config.toml
dataset = "photos with spoken descriptions (Open Images, Localized Narratives)"
image_size = 32
horizontal_flip = true
color_jitter = 0.6
isotropic = false
norm = "layernorm"
inner_norm = false
patch_size = [2, 2]
lr = 0.0013
adamw_lr_other_params = 0.0024
ema_decay = 0.995
steps = 14900
batch_size = 512
weight_decay = 0.2
Rows from block 5 of a small self-supervised image encoder, named by matrix and row number. Rows with one number within an expert belong to one neuron, the router's apart. Each number is 200 + 20 x the weight over its row's rms, rounded and kept within 0 to 999. All counts start at 0.
Before each expert's rows are labels from the 100 images, of 14848, where the router gives the expert most weight on average: "patch colour" is the nearest of a few named colours to the mean colour under the peak; "strongest on" is what is common among them. Only what is clearly more common there than usual is listed. The data: photos with spoken descriptions (Open Images, Localized Narratives). In brackets: how many of the 100.
# router: router (model.blocks.5.mlp.router.weight, 16x160, trained with AdamW), inputs 0-159
# up: expert up (model.blocks.5.mlp.up, 16x32x160), inputs 0-159
# down: expert down (model.blocks.5.mlp.down, 16x160x32, transposed), outputs 0-159

# expert 12
patch colour: black (33)
strongest on: text has "water" (27)
router.12,202,195,217,167,188,189,185,189,230,202,203,223,196,197,198,221,208,222,210,187,203,212,247,197,181,200,194,194,188,179,214,188,199,158,157,174,206,218,218,234,174,178,169,216,219,227,199,197,209,227,210,198,209,222,193,208,158,183,164,200,179,195,188,214,201,209,196,198,173,229,233,203,197,181,164,197,234,226,187,225,221,202,265,202,194,216,214,198,211,184,207,190,194,170,228,218,212,192,194,204,181,223,239,224,182,232,231,206,200,142,214,200,207,183,208,184,202,162,148,227,207,195,206,212,196,218,188,182,210,183,177,211,216,232,195,189,180,186,207,176,217,191,192,238,188,203,201,192,209,200,184,201,208,217,192,193,178,183,226,237
up.7,188,189,205,178,210,227,250,187,194,214,189,206,187,175,217,214,188,161,196,192,210,218,228,188,234,187,228,173,179,194,224,215,201,203,173,198,204,200,157,217,188,187,239,218,178,187,188,185,201,162,235,186,168,199,194,230,182,231,225,204,185,206,210,180,157,236,211,237,224,192,203,176,213,191,206,201,206,186,176,173,204,183,197,217,230,230,183,204,193,189,200,213,239,207,218,186,194,213,196,194,223,246,208,221,209,211,201,214,200,195,194,178,207,200,212,201,210,183,213,175,176,195,200,187,210,212,199,192,201,212,221,152,207,167,186,206,237,171,161,191,223,200,212,203,234,239,195,177,188,194,243,203,174,203,181,218,172,212,170,180
down.7,207,209,198,166,190,190,238,194,196,214,151,206,189,194,203,199,234,222,200,187,188,194,230,201,199,226,193,211,220,190,187,230,221,174,191,208,214,194,234,175,221,200,225,189,217,222,161,179,210,204,222,257,173,220,232,170,210,183,216,220,193,240,139,193,189,203,187,234,216,173,171,163,171,217,203,238,181,207,236,201,186,183,213,175,201,220,194,204,194,203,198,203,196,181,201,170,169,197,222,198,207,188,211,165,197,186,188,206,204,201,207,204,228,199,212,193,199,215,203,226,226,225,194,167,196,183,190,239,222,208,194,210,200,201,172,176,175,193,197,173,193,205,218,189,226,219,190,186,191,200,205,208,183,195,220,198,172,209,143,210
up.8,217,195,210,194,193,190,186,176,245,221,225,204,187,210,208,205,188,210,199,212,174,201,198,176,186,197,178,195,212,207,216,187,215,179,210,180,201,223,202,200,205,179,166,208,177,203,206,203,262,194,200,156,201,171,172,178,221,186,139,199,208,211,196,175,176,184,186,223,217,197,167,202,196,165,202,174,222,216,194,192,215,195,198,222,236,213,210,195,210,191,211,188,203,216,204,217,196,207,219,213,201,196,188,205,211,210,223,191,209,234,212,209,175,223,191,195,241,214,95,243,206,207,193,195,194,207,194,162,215,188,203,206,197,186,206,197,189,192,179,201,206,195,195,221,181,178,194,178,175,170,210,203,212,208,188,207,207,195,199,260
down.8,208,171,167,153,195,190,210,183,231,223,196,202,177,211,189,185,205,198,210,243,213,205,213,194,215,188,222,163,230,210,159,192,207,198,230,194,220,178,214,200,204,209,174,187,186,204,191,193,185,219,180,182,186,205,205,230,163,221,222,193,206,197,210,240,204,184,211,194,184,220,234,209,225,236,200,120,217,189,197,197,206,207,203,232,200,199,211,236,186,176,177,203,193,230,248,184,192,183,242,177,165,202,213,179,191,219,192,201,222,191,242,191,195,204,199,211,205,207,205,164,194,183,208,191,178,206,188,201,188,211,212,208,211,224,163,202,163,217,215,214,169,216,199,195,211,217,221,212,194,205,221,188,248,176,212,198,205,222,186,191
up.9,159,186,189,212,216,178,175,236,209,198,205,208,208,195,202,220,194,210,203,216,204,195,180,199,163,205,212,196,157,150,207,213,193,177,213,232,186,259,195,201,194,179,179,224,218,216,231,198,190,175,169,199,202,190,201,208,197,172,189,191,218,238,174,186,200,188,189,205,204,171,198,153,221,214,207,179,226,221,179,230,195,193,206,189,218,191,230,229,176,166,232,181,223,188,170,236,200,180,254,179,185,220,226,212,205,207,190,192,199,190,171,201,186,213,194,194,201,194,203,215,187,226,223,189,189,181,211,188,194,203,224,211,196,224,224,192,179,201,187,206,189,148,157,194,188,207,196,236,219,209,197,185,217,213,184,193,169,233,218,212
down.9,183,225,215,191,205,236,226,148,199,177,177,196,168,207,207,210,200,203,212,211,169,216,199,227,189,222,158,253,163,236,210,185,197,161,198,210,223,214,171,248,158,189,196,251,201,206,187,206,224,193,185,235,216,176,186,216,199,182,214,237,199,195,185,199,193,216,192,198,196,191,228,183,215,162,176,213,200,191,197,204,206,207,228,207,165,191,204,189,197,227,205,206,208,190,201,251,209,201,234,211,210,203,185,205,232,214,225,216,194,203,190,194,202,214,177,187,214,222,220,182,178,212,225,163,202,184,201,218,198,183,205,209,184,196,217,210,169,220,210,188,221,153,210,217,186,192,191,174,225,191,183,200,209,173,211,213,193,200,165,198
up.10,194,171,208,210,206,254,197,186,193,202,226,184,186,205,206,188,190,190,176,172,178,208,224,147,230,192,189,191,170,168,217,239,247,172,179,202,199,215,220,203,202,176,212,190,198,235,191,207,214,162,185,202,185,202,181,211,201,258,183,168,208,204,197,198,199,231,220,239,194,179,219,231,209,243,201,182,232,241,165,212,184,203,226,196,168,200,213,202,204,215,208,193,187,211,194,220,217,208,203,210,208,177,187,177,221,217,220,208,165,190,206,182,210,207,198,225,213,198,166,205,210,207,210,219,227,223,186,194,198,182,245,233,181,180,185,215,231,215,213,204,179,196,231,212,171,228,193,197,198,211,208,176,188,195,204,202,232,193,205,199
down.10,190,236,205,205,210,193,204,189,178,184,177,210,164,184,227,187,239,180,181,218,242,203,203,181,225,188,193,151,218,153,167,194,190,205,206,197,216,209,202,207,175,217,178,208,224,211,183,196,189,185,186,174,181,184,189,187,205,200,207,174,214,148,178,177,182,172,177,173,181,214,192,191,190,191,199,178,215,196,189,216,198,189,177,183,195,207,207,235,229,227,183,180,219,196,235,204,199,196,148,205,179,214,241,200,179,159,208,200,187,187,181,234,193,173,211,203,190,186,180,184,168,199,192,182,220,223,213,180,208,196,201,214,229,219,207,187,224,175,195,209,191,191,245,224,231,191,192,223,194,182,198,156,216,233,218,173,219,202,191,209
up.11,171,176,238,241,171,202,253,185,192,185,195,220,206,155,204,235,205,176,204,183,219,233,200,169,210,216,209,214,236,174,207,181,237,186,175,197,195,189,222,199,163,236,172,196,223,216,203,200,177,203,206,192,202,206,172,184,238,234,254,168,196,187,217,187,199,240,213,176,184,220,189,233,190,196,186,188,208,184,229,192,198,187,248,212,189,201,204,194,168,193,203,178,181,190,155,176,205,203,213,184,204,190,201,186,207,200,226,202,187,163,187,207,203,192,199,182,216,187,246,198,218,194,187,197,194,196,209,204,174,202,211,199,200,199,202,191,187,197,191,181,213,180,194,216,179,221,225,172,193,193,209,185,219,163,216,210,214,227,199,172
down.11,220,194,228,210,174,184,202,205,184,210,189,207,206,198,197,190,154,202,197,201,191,160,179,191,172,201,190,168,183,222,224,207,196,192,200,177,176,216,210,196,238,200,244,218,187,197,199,189,201,198,240,186,226,190,195,212,204,232,197,187,183,221,227,199,233,182,219,198,241,190,199,202,222,214,193,234,225,194,208,199,186,192,235,182,238,219,197,165,192,213,191,200,184,201,180,162,218,193,169,202,245,139,215,205,177,225,218,208,220,226,226,200,191,214,190,161,188,185,193,188,217,176,198,191,197,219,194,213,167,191,222,220,220,223,223,228,214,183,183,220,197,197,192,187,151,183,226,223,193,201,160,201,233,234,171,191,200,188,200,203
up.12,201,226,192,161,190,206,195,197,187,231,210,229,191,205,161,210,204,208,215,182,190,201,222,183,163,187,219,193,209,190,205,185,165,212,203,193,201,194,224,225,214,175,204,231,190,174,205,230,196,202,187,195,186,160,189,186,186,196,203,193,190,210,176,191,191,218,209,217,224,201,228,214,153,213,200,182,219,192,215,196,217,178,236,233,189,182,193,187,145,191,172,207,184,169,188,212,224,206,226,232,215,216,200,204,210,185,234,219,162,225,165,202,169,203,203,215,193,190,183,231,210,219,197,180,198,194,153,215,186,167,225,237,216,209,157,190,209,215,184,231,247,227,196,207,209,221,205,199,213,235,210,193,200,209,200,174,194,167,210,235
down.12,204,216,184,202,146,221,226,164,199,181,195,207,208,207,206,226,204,180,188,215,180,199,202,215,178,179,211,218,201,228,168,182,184,163,198,222,224,201,197,201,192,193,166,207,194,225,181,174,231,198,170,203,215,251,193,257,202,209,217,205,219,198,241,202,231,214,199,243,189,203,202,182,173,171,199,160,160,206,179,178,158,207,250,212,199,205,190,211,183,219,195,195,215,189,205,183,203,217,226,203,186,197,204,222,218,244,190,191,229,175,202,186,212,175,204,216,199,192,227,211,199,201,186,223,195,166,204,224,223,204,210,206,197,192,180,215,201,196,198,178,161,225,223,188,208,215,169,236,241,203,210,199,201,192,185,186,205,207,218,189

# expert 4
patch colour: white (36)
strongest on: text has "sky" (80); text has "trees" (67); text has "buildings" (33); text has "grass" (30)
router.4,180,186,196,176,215,215,234,167,207,173,239,181,200,184,186,219,201,201,190,176,236,195,183,205,203,233,223,202,210,197,189,190,177,196,218,176,219,186,226,185,242,195,234,192,199,230,167,197,173,181,237,173,204,203,216,154,193,195,189,202,235,256,197,145,219,228,226,195,216,189,158,186,210,208,206,199,199,220,192,207,186,210,196,163,200,209,210,231,221,214,199,194,189,202,196,198,202,212,204,190,226,156,198,227,209,242,189,169,211,223,172,207,193,225,166,201,202,217,206,216,192,194,193,201,224,202,206,245,186,225,218,160,174,195,202,203,208,186,196,191,174,223,209,214,189,204,216,216,185,198,227,203,183,185,181,203,201,233,201,177
up.7,233,184,208,196,210,234,194,211,184,195,188,177,222,214,179,228,213,202,209,176,199,212,222,208,171,177,192,211,208,210,211,193,174,175,162,190,195,179,200,204,187,204,233,212,205,204,210,200,184,229,259,148,221,188,211,190,213,175,179,195,185,216,214,198,217,223,276,202,163,174,209,195,222,221,232,207,203,178,232,191,190,214,209,249,207,221,202,208,185,191,214,208,192,204,174,193,213,217,181,235,182,184,200,203,192,198,177,186,208,179,232,201,206,191,181,218,190,198,178,215,193,162,231,191,208,223,202,238,221,213,193,170,226,201,220,212,202,165,183,167,201,196,189,220,202,221,248,163,222,195,205,183,190,208,197,191,189,211,209,211
down.7,208,198,184,198,159,221,203,224,209,199,192,231,226,218,218,168,197,217,198,223,238,165,203,216,224,214,207,260,176,219,201,199,177,213,188,195,190,201,179,232,171,181,199,222,195,230,180,217,187,192,174,189,206,215,197,215,192,205,177,215,207,187,220,250,198,196,248,202,190,159,193,192,165,202,192,218,220,167,193,196,207,180,208,213,214,235,235,171,178,198,223,194,207,179,179,213,239,177,212,178,218,199,181,205,200,185,248,189,175,185,192,201,199,199,204,191,216,192,218,204,199,206,218,215,212,222,198,201,176,163,195,195,152,179,199,160,215,220,194,183,212,197,196,221,178,194,189,212,203,233,180,205,188,212,249,215,213,188,181,224
up.8,173,194,185,206,191,182,202,183,196,220,221,170,165,222,180,212,195,201,212,241,182,194,203,204,193,195,185,218,171,232,197,223,201,168,200,182,219,171,207,188,156,224,231,186,184,249,202,164,183,204,226,159,224,199,197,205,202,223,222,182,174,210,165,186,184,224,228,205,151,213,219,179,222,216,194,201,206,195,160,173,201,194,211,197,196,202,203,206,207,174,219,212,174,223,228,151,176,180,203,153,209,171,226,183,181,212,191,183,188,203,195,173,199,198,210,204,184,170,192,214,184,219,217,205,205,198,223,241,189,249,224,175,182,190,190,245,206,219,204,212,206,193,182,202,195,186,199,212,202,216,190,175,209,228,184,197,185,221,190,199
down.8,212,188,224,203,199,235,189,206,171,208,188,193,241,200,170,198,222,211,237,174,183,215,195,179,181,212,196,240,202,162,181,191,204,204,217,196,188,191,209,187,181,195,183,219,244,181,191,171,174,204,205,204,227,207,238,217,203,169,222,195,174,238,193,207,201,212,201,218,196,198,221,208,216,197,210,207,195,191,205,183,204,241,221,190,211,235,215,184,161,193,194,240,189,224,183,203,161,223,164,253,213,221,172,192,226,185,191,198,180,207,171,195,192,184,206,209,204,232,201,194,180,202,204,205,193,199,183,239,185,208,177,184,193,198,226,144,201,234,204,203,221,185,147,180,194,193,189,212,182,211,233,172,183,186,223,205,215,210,222,196
up.9,184,178,205,212,204,195,211,183,214,192,198,187,195,199,211,214,213,190,195,221,187,204,204,225,200,188,197,219,185,190,188,222,189,164,199,200,193,172,205,181,190,238,197,198,209,231,166,205,198,167,230,209,218,172,209,226,196,197,200,190,168,212,180,191,221,178,191,234,230,162,219,188,179,198,193,207,197,213,175,177,163,175,200,202,209,200,174,175,189,154,205,197,200,217,221,192,205,201,176,218,202,201,204,191,180,188,191,173,191,205,186,197,241,224,164,251,167,221,207,217,235,189,196,196,204,248,194,233,175,177,162,228,254,218,227,180,209,166,206,233,172,160,175,173,196,204,192,195,178,167,215,201,238,191,212,213,199,193,201,208
down.9,207,202,239,200,172,211,228,202,203,246,184,216,186,158,227,221,170,211,198,179,180,203,221,176,193,217,205,211,215,205,240,195,209,195,199,212,190,197,196,189,194,180,212,195,207,205,194,189,223,181,208,188,200,190,217,161,178,211,195,188,221,210,224,184,169,225,197,186,228,178,238,198,204,177,221,222,196,206,203,171,210,190,151,224,189,182,178,221,185,203,174,211,203,211,218,207,198,237,202,200,209,214,226,210,235,238,192,199,170,188,212,191,172,232,183,187,228,223,167,187,242,184,156,183,176,217,221,203,183,195,212,195,176,212,181,225,165,211,221,220,171,174,189,224,203,163,201,218,178,224,161,180,195,233,200,209,221,219,194,192
up.10,210,202,222,188,220,197,200,148,184,243,213,188,223,209,198,200,188,163,215,209,221,191,197,218,183,212,214,204,156,209,220,240,203,195,223,173,196,202,190,185,178,178,250,184,223,190,205,202,216,197,179,215,180,206,192,168,170,179,199,253,208,207,192,194,220,207,190,248,243,244,170,230,202,192,195,178,194,190,227,179,188,201,211,163,206,193,215,202,174,219,191,191,193,195,199,179,212,170,203,200,187,183,217,213,238,240,183,223,214,177,234,200,173,203,193,164,171,193,214,225,237,221,186,217,187,213,213,193,184,211,209,168,207,216,234,181,202,199,194,179,217,214,213,199,178,195,180,196,204,184,192,203,180,185,190,208,225,204,237,202
down.10,229,174,210,213,178,192,223,187,208,199,177,220,225,206,223,169,185,173,208,203,222,196,192,189,199,196,194,184,194,186,173,198,207,177,181,170,198,186,195,195,199,222,205,191,207,234,180,189,179,212,217,208,227,231,183,224,185,207,231,161,155,177,187,207,214,161,207,202,194,179,169,177,209,175,200,250,199,249,180,191,176,190,202,187,211,181,168,196,211,213,185,172,219,200,183,160,175,217,201,228,222,199,192,194,200,185,226,233,172,227,193,201,213,190,244,199,196,215,212,194,236,180,192,176,175,193,173,196,210,191,216,203,226,203,185,203,199,172,206,218,204,230,163,181,142,194,211,168,241,202,216,185,202,224,198,186,190,227,194,198
up.11,142,186,217,214,218,203,217,152,186,187,224,210,218,181,193,238,185,198,238,194,202,190,202,200,191,188,199,163,184,149,232,183,220,204,208,208,192,233,196,178,200,186,201,187,231,200,160,229,199,188,225,212,225,170,193,218,187,233,205,166,212,243,191,208,207,229,209,219,215,212,208,193,229,212,214,211,194,209,192,214,214,200,183,215,208,193,186,172,221,201,173,253,218,248,227,192,195,219,191,227,219,159,204,195,214,193,202,171,201,209,185,188,232,200,187,196,212,172,217,223,175,194,171,206,188,196,197,233,189,216,221,206,172,193,194,201,199,183,216,220,185,183,197,221,197,220,209,211,187,166,206,201,192,234,181,158,190,193,199,218
down.11,254,210,207,234,200,172,193,163,196,176,192,219,203,184,205,238,191,216,187,175,202,161,189,205,185,191,207,204,179,174,170,236,210,177,186,220,218,192,221,223,207,236,181,212,192,205,165,211,225,190,202,174,234,187,203,194,170,217,217,192,191,223,228,200,196,230,189,205,186,198,200,186,194,197,170,187,185,194,188,218,201,213,196,200,206,167,160,198,221,205,205,237,185,225,193,186,194,232,221,174,195,219,206,207,140,205,180,199,196,186,198,247,206,194,148,188,211,219,186,202,165,222,179,192,198,186,202,186,202,183,211,185,230,200,181,218,205,222,217,208,202,209,236,189,226,219,214,168,194,205,196,228,248,177,232,213,210,191,213,205
up.12,200,231,212,209,221,221,201,187,222,174,219,193,180,205,184,177,192,210,204,213,218,183,215,214,202,224,202,217,145,187,190,230,200,175,172,146,179,212,187,197,220,190,205,192,179,209,216,193,198,186,213,217,200,213,201,230,217,189,205,206,195,249,225,211,176,229,219,215,218,193,212,208,229,214,151,217,229,165,208,231,192,187,197,201,198,222,192,210,196,187,177,195,202,217,206,180,221,180,223,177,208,218,197,217,199,217,173,211,186,209,205,209,196,209,235,229,201,205,178,215,162,221,236,206,205,177,227,222,206,228,227,184,217,256,216,209,173,239,180,163,210,208,187,239,219,190,210,185,203,190,219,211,249,202,184,194,175,190,203,172
down.12,205,220,220,235,195,207,216,172,215,166,191,186,205,215,211,188,218,222,180,171,180,180,178,188,208,195,187,187,159,216,230,187,178,210,195,205,195,198,172,168,170,230,199,206,231,196,179,168,220,203,183,168,168,204,227,157,236,190,213,199,190,245,213,209,212,191,198,180,184,220,187,209,209,217,190,180,192,222,199,178,212,206,197,202,172,212,212,215,197,234,181,191,226,214,198,193,195,182,149,247,218,192,198,214,232,180,219,213,199,160,179,197,207,182,212,199,189,190,221,201,180,161,226,217,209,199,175,184,202,244,236,194,192,180,171,168,171,213,213,192,153,182,239,214,183,208,197,186,192,203,198,185,209,215,219,213,213,210,208,187

# expert 13
patch colour: white (33)
strongest on: text has "sky" (80); text has "bottom" (30)
router.13,192,181,177,195,214,189,234,190,191,200,229,208,222,220,185,201,195,180,169,231,213,198,173,190,201,223,213,188,179,203,185,199,209,182,185,151,209,198,235,208,179,200,227,189,205,192,195,213,198,181,135,200,220,178,207,194,173,226,160,155,245,243,195,171,230,203,176,205,196,189,208,186,198,200,226,185,217,231,211,214,177,225,204,200,197,194,205,212,209,232,202,203,181,209,188,164,200,196,200,202,223,151,198,206,194,221,179,178,229,184,192,200,166,204,198,206,202,213,184,202,181,210,168,193,209,238,202,241,204,219,223,181,184,201,222,174,231,217,211,183,193,187,186,246,177,185,197,221,170,161,213,213,202,201,192,193,189,202,220,167
up.6,207,175,174,193,196,193,185,215,192,206,195,213,197,212,216,208,195,182,186,220,207,190,226,193,201,220,237,198,220,196,180,199,173,200,244,215,196,204,196,175,205,157,225,168,207,226,201,162,196,215,192,222,183,228,203,203,161,192,189,227,169,233,207,230,211,196,217,214,235,227,232,181,187,180,200,213,197,206,171,224,209,198,168,189,216,176,222,191,192,229,234,197,216,197,201,207,194,176,203,173,185,161,173,225,189,167,199,181,224,206,221,196,185,193,165,221,228,197,201,208,177,196,185,190,208,181,191,220,208,168,193,219,197,177,199,153,219,159,214,218,205,165,249,222,213,212,156,175,186,190,201,188,182,175,240,189,214,194,205,191
down.6,213,215,213,198,229,185,182,210,163,241,208,201,198,166,213,179,199,162,177,190,172,190,174,208,180,210,188,164,230,186,224,161,205,182,243,211,198,224,171,214,215,197,187,219,199,167,206,173,224,176,220,242,210,216,187,194,189,209,205,188,220,259,216,188,211,216,200,205,228,217,226,194,197,208,204,166,198,209,225,231,211,189,203,205,215,193,211,205,205,206,189,209,198,231,229,202,199,207,206,203,187,205,185,184,202,206,182,193,234,185,205,165,194,192,234,209,170,198,161,163,203,195,174,215,202,189,206,239,195,190,188,196,196,191,170,214,207,205,224,195,180,224,191,185,222,234,198,236,198,211,175,255,245,207,219,206,205,215,176,178
up.7,202,194,210,178,226,210,191,183,183,207,213,187,248,206,196,204,206,193,224,173,204,182,217,185,185,177,226,230,208,199,178,201,161,214,188,180,234,194,205,193,193,203,216,200,238,198,196,226,224,174,210,165,216,247,200,185,192,231,208,226,221,203,207,196,194,189,212,216,205,183,222,167,184,217,206,191,224,199,158,200,192,210,205,208,195,253,199,197,193,188,186,169,209,207,217,198,169,200,186,224,189,183,209,210,191,179,214,175,196,197,227,186,210,195,193,198,190,194,187,207,238,206,174,174,206,253,189,213,183,133,186,194,195,203,220,207,197,206,176,200,152,175,183,180,185,255,214,183,256,212,231,231,201,203,204,214,200,203,209,194
down.7,212,197,190,212,175,218,187,201,176,197,202,183,209,195,208,224,179,183,213,189,211,190,189,203,194,224,173,199,202,210,214,212,198,173,166,203,203,227,180,176,196,229,215,226,217,214,183,189,190,220,193,213,205,216,224,237,199,162,206,205,185,190,165,188,197,208,212,222,194,175,245,179,205,179,205,201,194,193,238,211,191,215,188,231,227,225,208,198,234,205,193,165,198,183,230,205,173,202,189,166,205,200,209,175,217,179,184,172,192,205,191,225,189,185,203,192,203,192,204,211,221,227,181,235,180,236,214,170,210,243,180,182,203,212,184,187,224,194,213,202,173,212,177,197,132,158,178,229,233,236,215,186,228,209,236,203,189,232,234,166
up.8,184,180,178,219,188,195,190,226,198,191,181,224,192,237,228,202,227,217,190,216,182,185,227,196,186,199,206,202,216,193,221,206,219,223,174,185,207,179,203,186,208,226,191,211,189,171,232,190,194,199,187,206,182,194,211,165,190,208,204,179,165,250,238,245,234,209,196,172,186,191,183,203,193,198,164,170,160,210,163,214,206,161,209,194,229,194,212,216,221,197,189,195,198,177,198,210,193,166,203,185,200,199,198,207,194,207,225,199,202,204,218,214,197,187,169,195,195,205,197,208,197,174,194,190,196,149,208,212,200,174,187,190,188,215,179,196,143,173,218,242,218,173,221,195,177,221,245,215,182,228,223,204,175,233,211,197,214,221,251,211
down.8,208,198,210,181,217,163,214,193,182,199,211,213,191,224,163,203,177,210,193,197,235,210,253,224,191,210,218,210,215,170,190,203,196,216,194,212,191,188,207,195,230,200,175,182,219,193,199,217,187,201,185,214,181,205,214,211,239,199,196,191,234,238,214,188,222,230,213,207,185,210,172,196,211,215,242,206,211,220,177,192,204,200,211,210,220,199,190,215,182,218,182,208,207,163,219,180,164,226,185,183,218,212,214,199,181,177,239,195,216,187,207,208,210,190,201,198,182,205,183,223,206,196,166,166,229,196,198,180,230,183,216,218,194,213,218,211,235,190,160,189,239,262,186,185,244,207,231,224,201,194,206,222,201,197,133,196,170,199,190,216
up.9,189,206,183,215,228,193,174,177,172,199,215,214,222,165,200,188,200,157,182,236,200,172,210,237,164,215,179,215,216,215,201,222,203,205,200,191,218,190,191,180,211,215,249,196,205,228,206,204,216,216,206,210,229,220,180,176,205,189,211,252,222,203,182,171,226,183,220,226,223,200,224,186,204,213,167,217,225,192,206,196,192,212,220,187,183,201,214,202,179,173,193,184,195,205,212,145,200,223,155,155,190,176,219,157,222,176,200,189,225,196,199,185,223,215,191,204,215,170,207,185,187,208,203,180,203,242,200,190,225,194,207,169,188,186,223,205,207,192,170,186,204,198,175,176,169,233,196,224,221,181,200,214,215,210,193,185,231,174,216,218
down.9,188,174,212,211,165,178,228,173,197,202,155,223,234,210,196,154,217,194,224,207,224,175,198,175,234,222,211,205,210,214,165,218,195,176,202,175,200,171,187,215,191,217,195,206,215,209,187,211,226,228,179,200,179,200,195,210,219,178,191,180,173,171,180,224,178,205,214,191,210,185,224,190,199,195,221,224,199,185,184,225,199,184,226,188,185,174,234,167,219,170,194,191,198,187,231,176,219,206,175,242,195,196,220,231,173,184,201,187,204,218,194,166,198,197,202,189,213,216,199,247,202,209,180,222,182,211,223,235,243,208,221,189,189,231,179,203,165,191,178,175,198,175,198,181,206,173,196,215,172,233,199,219,205,175,220,206,184,200,187,166
up.10,196,226,188,227,214,217,194,219,193,241,228,199,190,175,188,192,172,220,182,232,202,206,182,209,192,192,189,190,156,185,224,198,174,183,194,214,204,207,181,201,204,244,162,179,207,215,182,179,223,216,218,170,212,237,214,240,213,166,243,155,215,198,210,177,178,183,204,214,195,220,212,248,193,194,185,205,215,189,180,186,198,201,181,186,166,196,228,194,172,178,220,195,206,178,183,172,175,222,201,189,202,236,195,209,199,203,156,222,197,185,213,196,201,184,215,185,219,182,225,226,212,175,211,201,178,244,196,231,167,214,221,200,200,210,220,211,193,181,194,215,201,242,197,163,184,195,164,193,186,191,199,179,203,222,195,204,184,230,221,190
down.10,188,264,173,180,228,200,193,190,222,157,208,205,193,217,226,199,194,216,194,192,193,224,197,200,227,212,192,192,196,244,221,202,185,183,171,202,214,197,186,203,164,204,241,240,181,210,193,186,198,192,229,248,190,206,204,190,166,187,206,224,197,205,175,186,244,171,223,195,211,205,195,251,217,201,205,211,210,218,177,194,203,203,184,193,181,179,203,225,179,229,202,222,194,164,188,247,215,187,196,224,239,199,197,235,174,192,199,216,189,225,178,195,192,210,202,197,241,177,202,181,203,224,203,205,210,203,177,206,200,220,209,203,183,162,197,182,204,197,194,193,180,198,188,206,199,191,187,196,220,199,211,181,147,224,159,181,210,157,203,204
up.11,202,211,216,181,185,227,198,186,196,221,202,181,189,207,197,191,204,184,182,242,208,182,181,214,205,218,213,199,187,199,179,202,199,166,197,186,215,225,204,207,198,235,215,186,187,224,189,191,212,196,205,217,218,202,182,208,172,199,184,156,204,186,219,206,206,224,181,194,185,195,191,200,183,180,230,204,231,214,190,170,145,207,208,200,206,191,270,204,210,148,204,199,207,178,201,200,205,216,197,260,251,181,197,190,216,175,243,178,194,209,210,220,243,189,201,215,182,182,187,181,174,184,176,191,204,240,235,226,195,165,198,222,189,172,205,233,198,200,202,207,237,185,201,228,186,178,211,219,193,177,234,217,197,204,218,187,179,216,215,212
down.11,200,198,159,206,189,195,208,209,177,214,205,199,225,186,196,182,205,217,207,184,211,185,216,188,163,237,207,177,203,216,193,210,203,167,178,193,225,211,228,207,175,224,207,210,204,190,221,210,193,190,246,162,235,218,213,199,212,192,198,228,201,152,202,195,196,215,221,239,161,225,194,221,192,195,185,202,194,203,204,188,211,243,158,190,195,190,216,194,197,216,170,241,196,177,190,222,229,243,193,202,188,214,183,225,208,201,225,201,212,199,200,170,194,208,222,188,195,170,197,232,189,177,180,217,190,219,214,210,199,214,192,202,197,154,186,192,158,230,192,179,261,214,181,176,159,169,188,221,207,209,214,187,171,197,201,217,220,182,182,181